config = dict(
    crop_scale_min=1,
    encoder_activation='gelu',
    encoder_bias='qkv',
    encoder_inner_norm=False,
    decoder_width=192,
    decoder_layers=6,
    batch_size=384,
    decay_fraction=0.3,
    final_lr_fraction=0,
    weight_decay=0.1,
)
Rows from block 2 of the decoder of a small masked image model, named by matrix and row number. Rows with one number belong to one neuron. Each number is 500 + 40 x the weight over its row's rms, rounded and kept within 0 to 999. All counts start at 0. Numbers have three digits each.
Before each neuron's rows are labels from the 100 images, of 14848, where the neuron reaches its highest value: "peak at" is the part of the image that holds the peak; "responds to" is what is common among them. Only what is clearly more common there than usual is listed. The data: telescope images of galaxies (Galaxy Zoo DECaLS). In brackets: how many of the 100, against the usual share in percent.
# fc1: MLP up (decoder.2.mlp.fc1.weight, 768x192), inputs 0-47
# fc2: MLP down (decoder.2.mlp.fc2.weight, 192x768, transposed), outputs 0-47

peak at: centre (41 vs 6.2); top centre (25 vs 9.4)
responds to: bar: no (31 vs 12.9)
fc1.247:506492473542488436523443486502527465478475492483476504521548411499510564578484501572494512513598570497500567587476448525524549498533485498492529
fc2.247:448501499450507543414452479535474544479484494558499544490516578525492497502535524441481476530446438471473474449527483469560524551496419519512488

peak at: top right (81 vs 14.1)
responds to: roundness: cigar-shaped (38 vs 8.1); edge-on disk: yes (25 vs 5.2)
fc1.3:565527484446460461457451478531458477369496494527483554483519475471452594529517528448481449489471513522520488491502396499603541513537551471520512
fc2.3:524486577568500479600561503466464462446528511509555521536497512477511513438521477491590465483621459546489559491546557489500519567532565506475552

peak at: bottom right (91 vs 14.1)
responds to: edge-on disk: yes (40 vs 5.2); roundness: cigar-shaped (27 vs 8.1)
fc1.82:475465471502520499515530476533523564457506496541523523549472530462502530538533511585432521483494503580535496556475465558514512419449488499531522
fc2.82:506466473513457542512551491534501515572525466463492493527466439515558507455540467437549461469447512529416585539444540537488493522561502542569462

peak at: middle right (47 vs 9.4); bottom right (36 vs 14.1)
responds to: roundness: cigar-shaped (49 vs 8.1); edge-on disk: yes (32 vs 5.2)
fc1.427:479494444500500512451552473541524557475533491528469508475532459484492596513514465503423532487478472517515513569498440536510564457492528455551509
fc2.427:569552471480436537473510486521529456512467464501450530540463489462562534423553514473496389478495459505535533479478491560537498490496440550556462

peak at: middle right (70 vs 9.4)
responds to: shape: featured or disk (62 vs 30.5); edge-on disk: yes (30 vs 5.2)
fc1.606:476474474462515504549482484515513555460521495480516517460511514509407527545522471591447522522493519540557457501467431508524530490490416491505584
fc2.606:516450446506460481494529546572544520512528495515499461468455498494549489452536489476490472468455526473492554493492588537511464434509481525546403

peak at: centre (100 vs 6.2)
responds to: edge-on disk: no (51 vs 24.7); bulge size: moderate (27 vs 6.6)
fc1.96:496504556518479482462428481507494512490498491424524528515496565542513464569505530498470488499436485527518438474504463487501507482454498467507514
fc2.96:510475471492517556548489502519464534527449467532500460452499372449544544521520413495490510503460529454522495487475501514548494461499428569530512

peak at: top left (74 vs 14.1)
responds to: shape: featured or disk (67 vs 30.5)
fc1.117:528554520450520513453504467503506463577424447498483487474487555534513419520531525483514521511404521523462469526502535503535502498474492602498493
fc2.117:498449507467463519558482547506518516512508523501521419518472437402506527481464454476374532490508485479517498462493511563489476502455355490521512

peak at: bottom centre (95 vs 9.4)
responds to: edge-on disk: yes (47 vs 5.2); roundness: cigar-shaped (29 vs 8.1)
fc1.43:462417451495544545490461466560496554420579496541562521516547521557459520496523465481478487545533501501514525405481539492470470510510529443463523
fc2.43:525563529489423507496460561462552465484454514538481526517463477389437555450508473486484529489463431502488518462468472549540535506471526494496578

peak at: middle left (81 vs 9.4)
responds to: edge-on disk: yes (35 vs 5.2); roundness: cigar-shaped (28 vs 8.1)
fc1.403:529497560518549472464547475507487458472465477474456527440544509541539503403512532533522460535493548411463475588522490479569570484550520520433483
fc2.403:489473446498474470525534482484515562504504497487512430552498486463452466582514508521459581485523502520533504445468456509439532533481472521504542

peak at: bottom right (58 vs 14.1); bottom centre (32 vs 9.4)
responds to: shape: featured or disk (67 vs 30.5); edge-on disk: yes (27 vs 5.2)
fc1.455:455451528470517517539512490504522571470521506540519523533516513494437485562506489549424540483509510620483545447524411501457527476476498501516541
fc2.455:482534464508502506568533610495500563499488579489463424551478516438472540462513413547496567498555513482515514500470564501551507510517519555434494

peak at: bottom right (76 vs 14.1)
responds to: roundness: cigar-shaped (44 vs 8.1)
fc1.29:498522496477494457442387489520502490463520503578516507501530537550448510573500500451423492481470469528555460452501439514495492599431409488534515
fc2.29:509551519527477495539533518524489503499486583417510431478516527489487505561441457550509572527490468553501459454500469506444537433469473502466538

peak at: centre (85 vs 6.2)
responds to: shape: star or artifact (42 vs 1.3)
fc1.554:545479529508444517497472485584571477568576526594464538520427516533497481571503528500528495522457467498517507498508498599493522471556523530497470
fc2.554:510573527486515493448456480481516461521451466615515492511485531482520470556502562512519556497507365512445504528469461505577429462463504509522436

peak at: top right (70 vs 14.1)
responds to: shape: featured or disk (65 vs 30.5); edge-on disk: yes (41 vs 5.2)
fc1.561:544537580534512557472423476448518455478488505496538516480490476540429428542475452476471490501515516420401481431512471576527518465505492433468487
fc2.561:507557491503417558443478502467487478600566500478514505480497432489470590477527458429447444532451427514477543536508430524476514511492480526531544

peak at: top centre (77 vs 9.4)
responds to: shape: featured or disk (79 vs 30.5); edge-on disk: no (61 vs 24.7); spiral arms: yes (53 vs 18.8)
fc1.515:557510472398504486462488461481496464505465495504557503532508509547428453530496522507475523489479545558529463500492454506507493516532414541500530
fc2.515:560498572546448539478507511452492455473487464482500536464505514466486530450528508481532417507524421410518472560533472539517464472395541443493509

peak at: middle left (94 vs 9.4)
responds to: edge-on disk: yes (50 vs 5.2); roundness: cigar-shaped (42 vs 8.1)
fc1.396:520505492491484551481528448570520492566466423503464523524505502540560474452542506495515507509503499511487471594507529481593533471508495434509546
fc2.396:490494446514477519551487495475532459573433496465521479542490538386578467491496461473433558500474461544470452489511478524560419523455419477470503

peak at: centre (92 vs 6.2)
responds to: shape: star or artifact (36 vs 1.3)
fc1.446:505499491554502492450426482495519493443504507569433521517510563600497510530495503527524463510417485506534520498515427492522515496521531504470467
fc2.446:509529495511515435470537484455508490494509539529494458526494504528413443569431542488585577462497497512449530474522475486393480501571583506495486

peak at: bottom right (82 vs 14.1)
responds to: edge-on disk: yes (37 vs 5.2)
fc1.568:462383452383530467475473474510515544480534519516534506531533518538408479547509490463468510494517532540570470475508420497469492486460426523508587
fc2.568:454544446559531534463545538499509504498515504468456491488450586506521518488516489544531560493421497501497512531450584491523482510496540590523455

peak at: centre (44 vs 6.2); bottom centre (34 vs 9.4)
responds to: shape: star or artifact (38 vs 1.3)
fc1.10:565452523556487509496463488523630481536557520534495521488453509551481468524496518485526481472472484522516498490482512574515574482555508479476480
fc2.10:475532444490573435482498528462471486468472530519486495602536597566547498571528564523478567539483459433417440484511474454514485557501467511431431

peak at: middle left (86 vs 9.4)
responds to: edge-on disk: yes (42 vs 5.2)
fc1.143:506453519508556450540456467535501488480528492533584534491525485562451484538535427537498468516509548478480619509508523507466478498497429458476494
fc2.143:462476457620524457494519474510539501462496482555503525504489487514538483468531404511481511492533429533569490397482494504490529497544499514451499

peak at: middle right (68 vs 9.4); centre (25 vs 6.2)
responds to: edge-on disk: yes (43 vs 5.2); roundness: cigar-shaped (32 vs 8.1)
fc1.562:553524517499531522489405465473504470495508498507479506577524557591542505494495438539507489521422519478458422528504480512562473566528498512488544
fc2.562:534483536480453532504444491500525475482478464638519463458497525501540514511484522444470511454476502489477525509534486533508438534515488474521447

peak at: middle right (93 vs 9.4)
responds to: shape: featured or disk (68 vs 30.5); bulge size: small (26 vs 7.2)
fc1.655:495523529527513558534532493466517487487521524492500494484549484511404558570479500491425491477451493493541514535530416526461547476516484479549526
fc2.655:512548511510464503441503563526522497510523595514516504521470507482505474492466408483494509520434480501567497454492488550475530517467506533467465

peak at: bottom centre (88 vs 9.4)
responds to: roundness: cigar-shaped (42 vs 8.1); edge-on disk: yes (27 vs 5.2)
fc1.269:485426527450535526370460483574520520522499489508493477525491497528518457590496526484434532530484604398420478424471468512514518515547401454496556
fc2.269:534537477569481461492539490508513477508505493502441477593469627516594511528525492568536479520416459582507471527481510509482489493507579600473423

peak at: middle left (99 vs 9.4)
responds to: roundness: cigar-shaped (37 vs 8.1); edge-on disk: yes (26 vs 5.2)
fc1.547:477404521462509492478493472550517511494441474508552518515534488562429505584530518484498494508518495425503473445524473488490484522501482476514469
fc2.547:466527458494484488499581554459523484504498469485531503533465524473578487452525452502524519484490480508516542530475534516501497486499527574474484

peak at: middle right (65 vs 9.4); bottom right (32 vs 14.1)
responds to: edge-on disk: yes (29 vs 5.2)
fc1.599:505531583524522517468459479503511493536537508499530522525542503575466430562485486417473474488460469418464460465515488511502510607524457443487544
fc2.599:524563538459493457526492472509469495510508550402530446495500477489467555437496494545496534509493463587490468506526510526501563440417445525505521

peak at: middle right (43 vs 9.4); bottom right (36 vs 14.1)
responds to: shape: featured or disk (64 vs 30.5); edge-on disk: yes (27 vs 5.2)
fc1.306:523502431489471447608563472487542499571528508523510519520515455506495496532525493490482465462535486518493503525496511541490587534464516442464415
fc2.306:546472581531552486499440429520492458467536472528526543497504501522500470498519487467500519512474480542482481527559497515510495558486548447533477

peak at: bottom right (91 vs 14.1)
responds to: roundness: cigar-shaped (26 vs 8.1)
fc1.553:521482532554536511499466480515497549431527494480489499493496584498492611436536422517449498492486520424480537528476533524495514468512456533565509
fc2.553:526500533553477526457546473537503477459505446504497596441484556520551472499555605503555408538475496447536491462486549517478453474495576511450519

peak at: bottom right (60 vs 14.1)
responds to: roundness: cigar-shaped (25 vs 8.1)
fc1.464:495453490497491475453456472483514538508539519552545539494495533549508502548536514531460489508459485501536520480467489517476595490477430508419508
fc2.464:525506588552545477496488532486496479479509474506549629484491551447529499547518501458534390502540438541522478500503479519477507516494577460482503

peak at: top left (61 vs 14.1)
responds to: roundness: cigar-shaped (28 vs 8.1)
fc1.480:509525514530459537520383498485450536472483462534484544456475538517447547457547472491482474484414412564397539450472505501561509512408501504428469
fc2.480:491486472518538495424486653563499430502527490534534533524515552534459459538512568498557477511477537467537463547532467508492500481552552564522496

peak at: top left (99 vs 14.1)
responds to: shape: featured or disk (64 vs 30.5)
fc1.732:502488487451502546430479471531498480498443478494534537571496490497470513477521514481504518506570539493541519563485496498497496521586517539506502
fc2.732:524484541535437478590524509472515492464520489542497508504491545468495520489504503476501509497517499504518583488514510514484476510447563493471547

peak at: middle right (61 vs 9.4)
responds to: edge-on disk: yes (42 vs 5.2); roundness: cigar-shaped (38 vs 8.1)
fc1.686:488468427463507437477466486544475503511532504550578474493522470468525566552495431434434480552568541451582515599513540497458473497576403522600535
fc2.686:518559485516485517460566552518520469465478464465471472519479569513482459462551561580565490510464452448477447482471455517605551484511542537451434

peak at: bottom centre (58 vs 9.4); bottom left (42 vs 14.1)
responds to: shape: featured or disk (64 vs 30.5)
fc1.330:489450458488491518452505486542593536475481499516509526395471550440450543508505515496467464504475477480514479420455489533522583488522473475450607
fc2.330:479533553504512475515424525500514471495480541548496374538526523480439491545418485520491590500472464466480542493540548491493522436512510474546507

peak at: top left (96 vs 14.1)
responds to: roundness: round (41 vs 20.3)
fc1.760:539533471463513535428487459522499471497408465502518503491472589540446431527516555555486548503456507535520453500484540498497482460562508540527483
fc2.760:508471556536473482528490523460533449463478468533508504517474517450502498464508462463453458503526420446449545503499514532519456543410456454487513

peak at: bottom right (88 vs 14.1)
responds to: shape: featured or disk (64 vs 30.5)
fc1.509:477477493594480500503508482509525544520558505426520524455512506518464488411511485478451471553538469410458443506471470490506589478516533472407492
fc2.509:541549557492512478514516475491502419444455462511521539493494511478431495555497547507592500514495497506553497492542547504463464500479593491616508

peak at: bottom right (57 vs 14.1); bottom centre (40 vs 9.4)
responds to: roundness: cigar-shaped (29 vs 8.1); edge-on disk: yes (25 vs 5.2)
fc1.450:481439435523511475549475474506501551453519491557539524532538462509455544537509510536449520510548468491506484397471470483509567559528480448453511
fc2.450:524505471436479497498458558523549488488440501522409506492489477463501514421494503442479446484487479449530533482491510539580439469461483503508512

peak at: bottom right (47 vs 14.1); bottom left (35 vs 14.1)
responds to: shape: featured or disk (60 vs 30.5); edge-on disk: no (56 vs 24.7); spiral winding: tight (25 vs 6.8)
fc1.305:524471591485478455569459477532517477386495485489426528569475506484554488467527414592532495510502511519614464475487516523529547543441461576500458
fc2.305:510513516448487554368439450522458568538531464487540508522523561529581536481541531498489519520449564482451449516509519487497514450452507528528530

peak at: centre (98 vs 6.2)
responds to: shape: featured or disk (84 vs 30.5); edge-on disk: no (78 vs 24.7); spiral arms: yes (53 vs 18.8)
fc1.61:513494555501448464520457474514548498549569504498501522541476482506530509559504514511530517494513530518499514595493505580490534473507498537480534
fc2.61:505469534514508471484474527483531498516450493536511491507488519475584503501481502468444501458479457444533557421461508523546469566503411513494475

peak at: top centre (45 vs 9.4); top right (32 vs 14.1)
responds to: shape: star or artifact (45 vs 1.3)
fc1.615:553530514451477435421475470480471462448532511560476544497538472504478560479495537481510437491468484540577530465521433503558540538478502491497525
fc2.615:495500483501508482553608510486492470537542520482540471469504560410509545471509451474547523494586475477456564530520493495528575483487492579536501

peak at: middle right (41 vs 9.4); bottom centre (34 vs 9.4)
responds to: shape: featured or disk (60 vs 30.5); edge-on disk: yes (51 vs 5.2); roundness: cigar-shaped (38 vs 8.1)
fc1.320:489436398531506444516493474561489543465546497533566514543514474484514592482520495558449536516502515456523491499483548482498531453468527487554532
fc2.320:572525474568431544503509493462531500429465461525483545426457444472502555404548501449492398472532478503578565412487486537546432516484534463470521

peak at: top left (74 vs 14.1)
responds to: spiral arms: yes (41 vs 18.8)
fc1.501:555515519549474518559484464548482445428473468516494570551531444452477584455507469539524423549506484482498540553531487514565571512450532449532587
fc2.501:447383504524528494501451506504514618508529504477492471493510548579516490520502484460434605517517533568493478476486534487415438513518468557460475

peak at: top left (72 vs 14.1)
responds to: shape: featured or disk (68 vs 30.5)
fc1.312:522498562480498480475477458507470494433472429485531519566499490504489476430600522571504489504514523371577481507450493532500507479481528523517450
fc2.312:500468458482493533570429530473557474531479522541484427466481460494457513492427445483526510485526489475525537491526524520554528561514507434507543

peak at: bottom right (65 vs 14.1); bottom centre (29 vs 9.4)
responds to: roundness: cigar-shaped (46 vs 8.1); edge-on disk: yes (36 vs 5.2)
fc1.35:521475486523517481434453478505502504453458476534508488529471477479492527549496490502488481533564573443545520419490537556466517505526481473473479
fc2.35:520544487449513595475611544507472427557446456492470475492505470481477479464511500504545439511471428504496472544517457485619477479463554460565494

peak at: bottom right (50 vs 14.1); middle right (34 vs 9.4)
responds to: shape: star or artifact (36 vs 1.3)
fc1.334:521518578482518470440432483536492475433509509506518512511542489516485447555490530500511476503430508500452438449509439503586515569539480455510576
fc2.334:487549509413452512494548502487494449525512535460564439475501461449467562419475418497529514528502464513494485566499486518461517468482472533529512

peak at: top left (58 vs 14.1)
responds to: edge-on disk: yes (29 vs 5.2)
fc1.507:550507466487515529494497476530601472563489463505494508477461475523480461583535532470501504475484519569438480617498505571599527453462493487540506
fc2.507:470530423490538521464506504515487505502445476527471550522515536507438525531557532462499457509484500521539473474468554488521488548496494522516510

peak at: centre (95 vs 6.2)
responds to: edge-on disk: yes (44 vs 5.2); roundness: cigar-shaped (26 vs 8.1)
fc1.187:568537529494505464430425482476503472460483492525504509506522535576438432562504520494532477515416521472516519461508479517493462488485470514579507
fc2.187:526500475501515518507481533497494447477521546485568481488499463426510603406466482482461493491498474478498492580546545526510446435409531463431548

peak at: bottom right (72 vs 14.1)
responds to: roundness: cigar-shaped (31 vs 8.1); edge-on disk: yes (29 vs 5.2)
fc1.416:525453502508579454464443480517517500410471482578516517493471484541493472502522488521501484522430575458435535479497542524505435539462495479438494
fc2.416:538516519548496532453492478493489471532554468492513577488499520515535489521592550473466490522549474511532529491527473521495567454455501509523539

peak at: top centre (50 vs 9.4)
responds to: edge-on disk: yes (48 vs 5.2)
fc1.426:537532604524536598470433473482497470449488503467538507498528582548493441516486496456502497500465477418516480436526452495508533531494461531514498
fc2.426:507532460458442452476555521493496494592534525506541555522510481431469583487554475460454496481472481531486513541517546526513494473387438577525469

peak at: middle left (72 vs 9.4)
responds to: shape: featured or disk (62 vs 30.5); edge-on disk: yes (37 vs 5.2)
fc1.526:525505457524538515456510465533541490477448413539492509502498486465428489528564480476484478503483475482465516562492479508545491406591542471583522
fc2.526:537450458451428478520466544512520507467479475494522498417458488437520507515469539460461482479505503470522550437490573531492446529450437510478565

peak at: middle right (53 vs 9.4)
responds to: roundness: cigar-shaped (35 vs 8.1); edge-on disk: yes (32 vs 5.2)
fc1.130:485406457435537463484444477512533544435514497527523506456513465483394483550523484487439487484496600523526553497475450517496479537477446448499602
fc2.130:518489417550464537508559487538521493532482496485513474495468474469590524471531515555480554509493467433520520503472506516546544436592472584471468

peak at: bottom right (68 vs 14.1)
responds to: shape: featured or disk (68 vs 30.5); edge-on disk: yes (36 vs 5.2)
fc1.602:489444490555528468527560472494562546483539507583560501553496487518488545562500524522456530459544487566480485548475470549468541513466515482496529
fc2.602:516505495428468516418451519509525493564530504549486521499488452484522508420545523481488514496509506434507536501466520540522544533516428567530523

peak at: middle left (96 vs 9.4)
responds to: roundness: cigar-shaped (36 vs 8.1)
fc1.704:497493456454532475500546465505503467520441494539448525483539560611490469560515521505517462523472478524495463479531430476572526523575536491391465
fc2.704:487504424530482437544554511418507430513522502520462443536494440490464485472450437472477478476578487546440590453497521493485418539484483517534524

peak at: bottom right (50 vs 14.1); bottom centre (25 vs 9.4)
responds to: edge-on disk: yes (37 vs 5.2)
fc1.128:513528442493420494462568477524492507460557497539561530531491570447510549381558508555519539552546457485592476542494546497546482446492471615535464
fc2.128:505468596534509453481450518508514534431502498503568490517485485514521529586508579485465418518524470427484511405494417519405565569519586455390544

peak at: centre (51 vs 6.2); bottom right (39 vs 14.1)
responds to: shape: star or artifact (43 vs 1.3)
fc1.14:525465517506536521516504448552581504528571503534464543500470483552465504488525461523541487529437544535606518513490494577479539521552514500519592
fc2.14:513494467496503479439450454529484503480514563476519476528519535502530514543438555481537446527514567453576510476553448466475536522592532464421520

peak at: centre (98 vs 6.2)
responds to: edge-on disk: yes (49 vs 5.2); roundness: cigar-shaped (46 vs 8.1)
fc1.402:494482511478517532505536466510501497503456480456476526417526533608542453496491478521520501525439545489472432515522452484561500477509532426424510
fc2.402:497470479537517504543447499485511568466472478560511466467476446514511449565504492485474499473502481522499529381468429528445473548486464486451516

peak at: middle right (66 vs 9.4)
responds to: shape: featured or disk (69 vs 30.5); edge-on disk: yes (27 vs 5.2)
fc1.712:560536597534508528514468463492515461461516499457584492446538489516423469557502437518478485511486522481455445496507419523519529479518495432475504
fc2.712:502478457495443488426466527498530472559531512467579459490476438499562517472506483409462446514430502518486496546508491528458517461472457533552520

peak at: centre (27 vs 6.2)
responds to: shape: star or artifact (35 vs 1.3)
fc1.759:498503577534498494415465487545504525438525490447526508501504511525438486459514567582493506546522504452500448430493358512486577460468518457526553
fc2.759:487494438461493483518528540480483470526511532529470473515520430409465468433448413489513483516576478571524542506554649477515434386531455432538549

peak at: centre (84 vs 6.2)
responds to: edge-on disk: no (96 vs 24.7); spiral arms: yes (86 vs 18.8); bulge size: small (62 vs 7.2)
fc1.574:507518517441480441568504491524484486473523514433566528505512479469476462474499537518520512510573553510552404608511489502520541417520496547414545
fc2.574:495501440495481497570440529513479490459452550467505546476495515409548531447487496524485496514519509520511506467504524505526459494449478505458540

peak at: bottom centre (57 vs 9.4)
responds to: roundness: cigar-shaped (36 vs 8.1); edge-on disk: yes (32 vs 5.2)
fc1.490:498502472500512504492546476501530444477483507588565516532525505506497514515525532559534483496477511550531448495493470501519536527478486527539503
fc2.490:486516515559541552445527481493448490536479492446487498478523589550553436475474531517561534514507527524525444520500488469540414391491569476516479

peak at: top left (99 vs 14.1)
responds to: shape: featured or disk (81 vs 30.5); edge-on disk: no (65 vs 24.7); spiral arms: yes (54 vs 18.8)
fc1.297:552542499475479502422514465485557476567473450514476529474456492476506496600529543441503468508472514496533478609492498566530535450508523582540465
fc2.297:512508494422499532561449534494485540378449488516566513462504441399464469448493472468488514490487480503522495460501484510500404535469432411441575

peak at: centre (76 vs 6.2)
responds to: edge-on disk: yes (56 vs 5.2); roundness: cigar-shaped (39 vs 8.1)
fc1.189:491496497544503519513535475579517540510563500513506514558497475495499512506521472596497511505544444590494467497517531508520519470488491479519505
fc2.189:507504533501388465406436480526492532477520515563604487420483433439461500467476597493496526470576480477501544452501517517456520481519537463551536

peak at: middle left (56 vs 9.4)
responds to: roundness: cigar-shaped (30 vs 8.1)
fc1.112:507474512563506499459461457512512468445516463538454528492481480551470578540530442487500427528473498491459527539496489565532502500469511487488470
fc2.112:501503528483455501400566553539478507478521471465563556587474522565550505456572629470523487500518461514410482501471464509518498500460506573494431

peak at: bottom centre (90 vs 9.4)
responds to: shape: featured or disk (62 vs 30.5); edge-on disk: yes (25 vs 5.2)
fc1.445:483394463487498451437549474517529550518559499591563545515523496542427505531504501466469517481504512536517520490492443519467549545527480484457495
fc2.445:555553559469492443484444557491512473508454461496482500507452467433511551399520473493486492466438491460478496500469601526521486546529429563591470

peak at: middle left (41 vs 9.4); bottom left (35 vs 14.1)
responds to: edge-on disk: yes (25 vs 5.2)
fc1.465:476340434483543445466502470547511541448527506507537502543540503557470543503516502492504496497514552477538479433511453501481506479500467487528539
fc2.465:450512466520483537489564520523528522533490473515438546512468539519517470503549445515524553483430495522534525502460590491479498467532528600489452

peak at: top centre (80 vs 9.4)
responds to: roundness: cigar-shaped (31 vs 8.1); edge-on disk: yes (27 vs 5.2)
fc1.129:543558494449510511417448481488478485457486504461603480456524522550484493515512556529506487556442509479532447538505414504547488491502461558391474
fc2.129:514455416487506427515473514509544447484476478552472464515507475466550472473437461487473423476485509517524487504547574536502542486450476493477496

peak at: top right (83 vs 14.1)
responds to: roundness: cigar-shaped (42 vs 8.1); edge-on disk: yes (30 vs 5.2)
fc1.481:562508484556502521413434475463524494473513487482522493421469528594529520484513487570535526543416533447480509486492466548509470498524516518475507
fc2.481:506457438464471473535481529479526472543471521519472445494503494438504499442419488393469460482549504573486510531523552525572467448480469477531527

peak at: bottom centre (48 vs 9.4); top centre (40 vs 9.4)
responds to: edge-on disk: yes (36 vs 5.2); roundness: cigar-shaped (30 vs 8.1)
fc1.78:522511455584471515468495457496521479470507468593530565489462539523492548480534478523532494536482461539526502430491582536499537524505527555466517
fc2.78:464408501460548557468565515572482599526468498481452447496513519576512424466507521498436488513475533536512477547525467493570480475530489471536495

peak at: top right (55 vs 14.1); top left (36 vs 14.1)
responds to: edge-on disk: yes (39 vs 5.2)
fc1.736:566496445473481485438498482508471459448490495512589523500462470494457503562511467484474464543578553437495540477492503562453556440549438467430506
fc2.736:525580497489517579487496538487483446512476508512447419468522516549473494543429499568549493498474451527597493558549447468571452492461573514540477

peak at: centre (55 vs 6.2); top centre (42 vs 9.4)
responds to: roundness: cigar-shaped (36 vs 8.1)
fc1.744:522479556547524522483387496513507523417425479502551519489481487599455438602518468480495480496468575427451558447472500518477506550506478401452543
fc2.744:481524489507556489461493543556505502511508507531547548526492552415535488528515550501555441529428445548484454488495443492499526499473530529504502

peak at: middle right (49 vs 9.4)
responds to: roundness: cigar-shaped (48 vs 8.1); edge-on disk: yes (40 vs 5.2)
fc1.219:513498461465413417471443492510497524485521511555518524468492498472492585577533449444461480504477466429552528537515526495501594461515515498532429
fc2.219:538490548608521524570470552490493512419502463522519534451484500476452488474515520525554464495580453505565526428516472518474432496530593456405522

peak at: centre (89 vs 6.2)
responds to: shape: featured or disk (68 vs 30.5); edge-on disk: yes (57 vs 5.2)
fc1.745:537556596577509503448401477499499459450503506559476528549553510577452455542485496458510460493369471486519480511511515487526488531473483484592528
fc2.745:519522441467436488550523473490475467481492492471585507493470467418488554471512523506514500520518546550416543602500501522476505433482502571488542

peak at: bottom centre (48 vs 9.4); bottom right (41 vs 14.1)
responds to: edge-on disk: yes (25 vs 5.2)
fc1.570:486496518431473552503551485512515522601478463461435522463485476560464452490521541466519511491466450528420481539494446475551511532430486461439428
fc2.570:489489495510562440468472491564503451471495503566518416480498379494524478547447561540502502506484541455532497431527504490477572577602477414515547

peak at: middle right (71 vs 9.4)
responds to: shape: featured or disk (68 vs 30.5); edge-on disk: yes (54 vs 5.2); roundness: cigar-shaped (27 vs 8.1)
fc1.106:519451525520500473513467490503520479480524502495583521535508547559443471588506478416493451513564519440543509477510439562439518525513541506491536
fc2.106:523474529484500388519395451474502474462516534553453504481519499507529469506480466525487515520422491436487515460557509523508510497424468452533520

peak at: bottom centre (92 vs 9.4)
responds to: shape: featured or disk (61 vs 30.5); edge-on disk: no (51 vs 24.7); bulge size: small (27 vs 7.2)
fc1.585:477447491449496496423450497558532551506464493512583518500500481464423464519503547507454498523472491477501454469492462482491514426435428474486553
fc2.585:485554535562550548542515520477531518488521575472458434562502562517537502542479460530523539496481451449451522566489498510569463479508536576438449

peak at: top centre (54 vs 9.4)
responds to: roundness: cigar-shaped (36 vs 8.1); edge-on disk: yes (31 vs 5.2)
fc1.6:525507478465462557490570476476482490529521494511447532501507552537475576433525549476537488424416442513560442516505381502574541567458517566462462
fc2.6:511485412496554431500564637526513476490513510512525466535486531498467461477499490574568501507473458511524530480511502507513512478543528508373451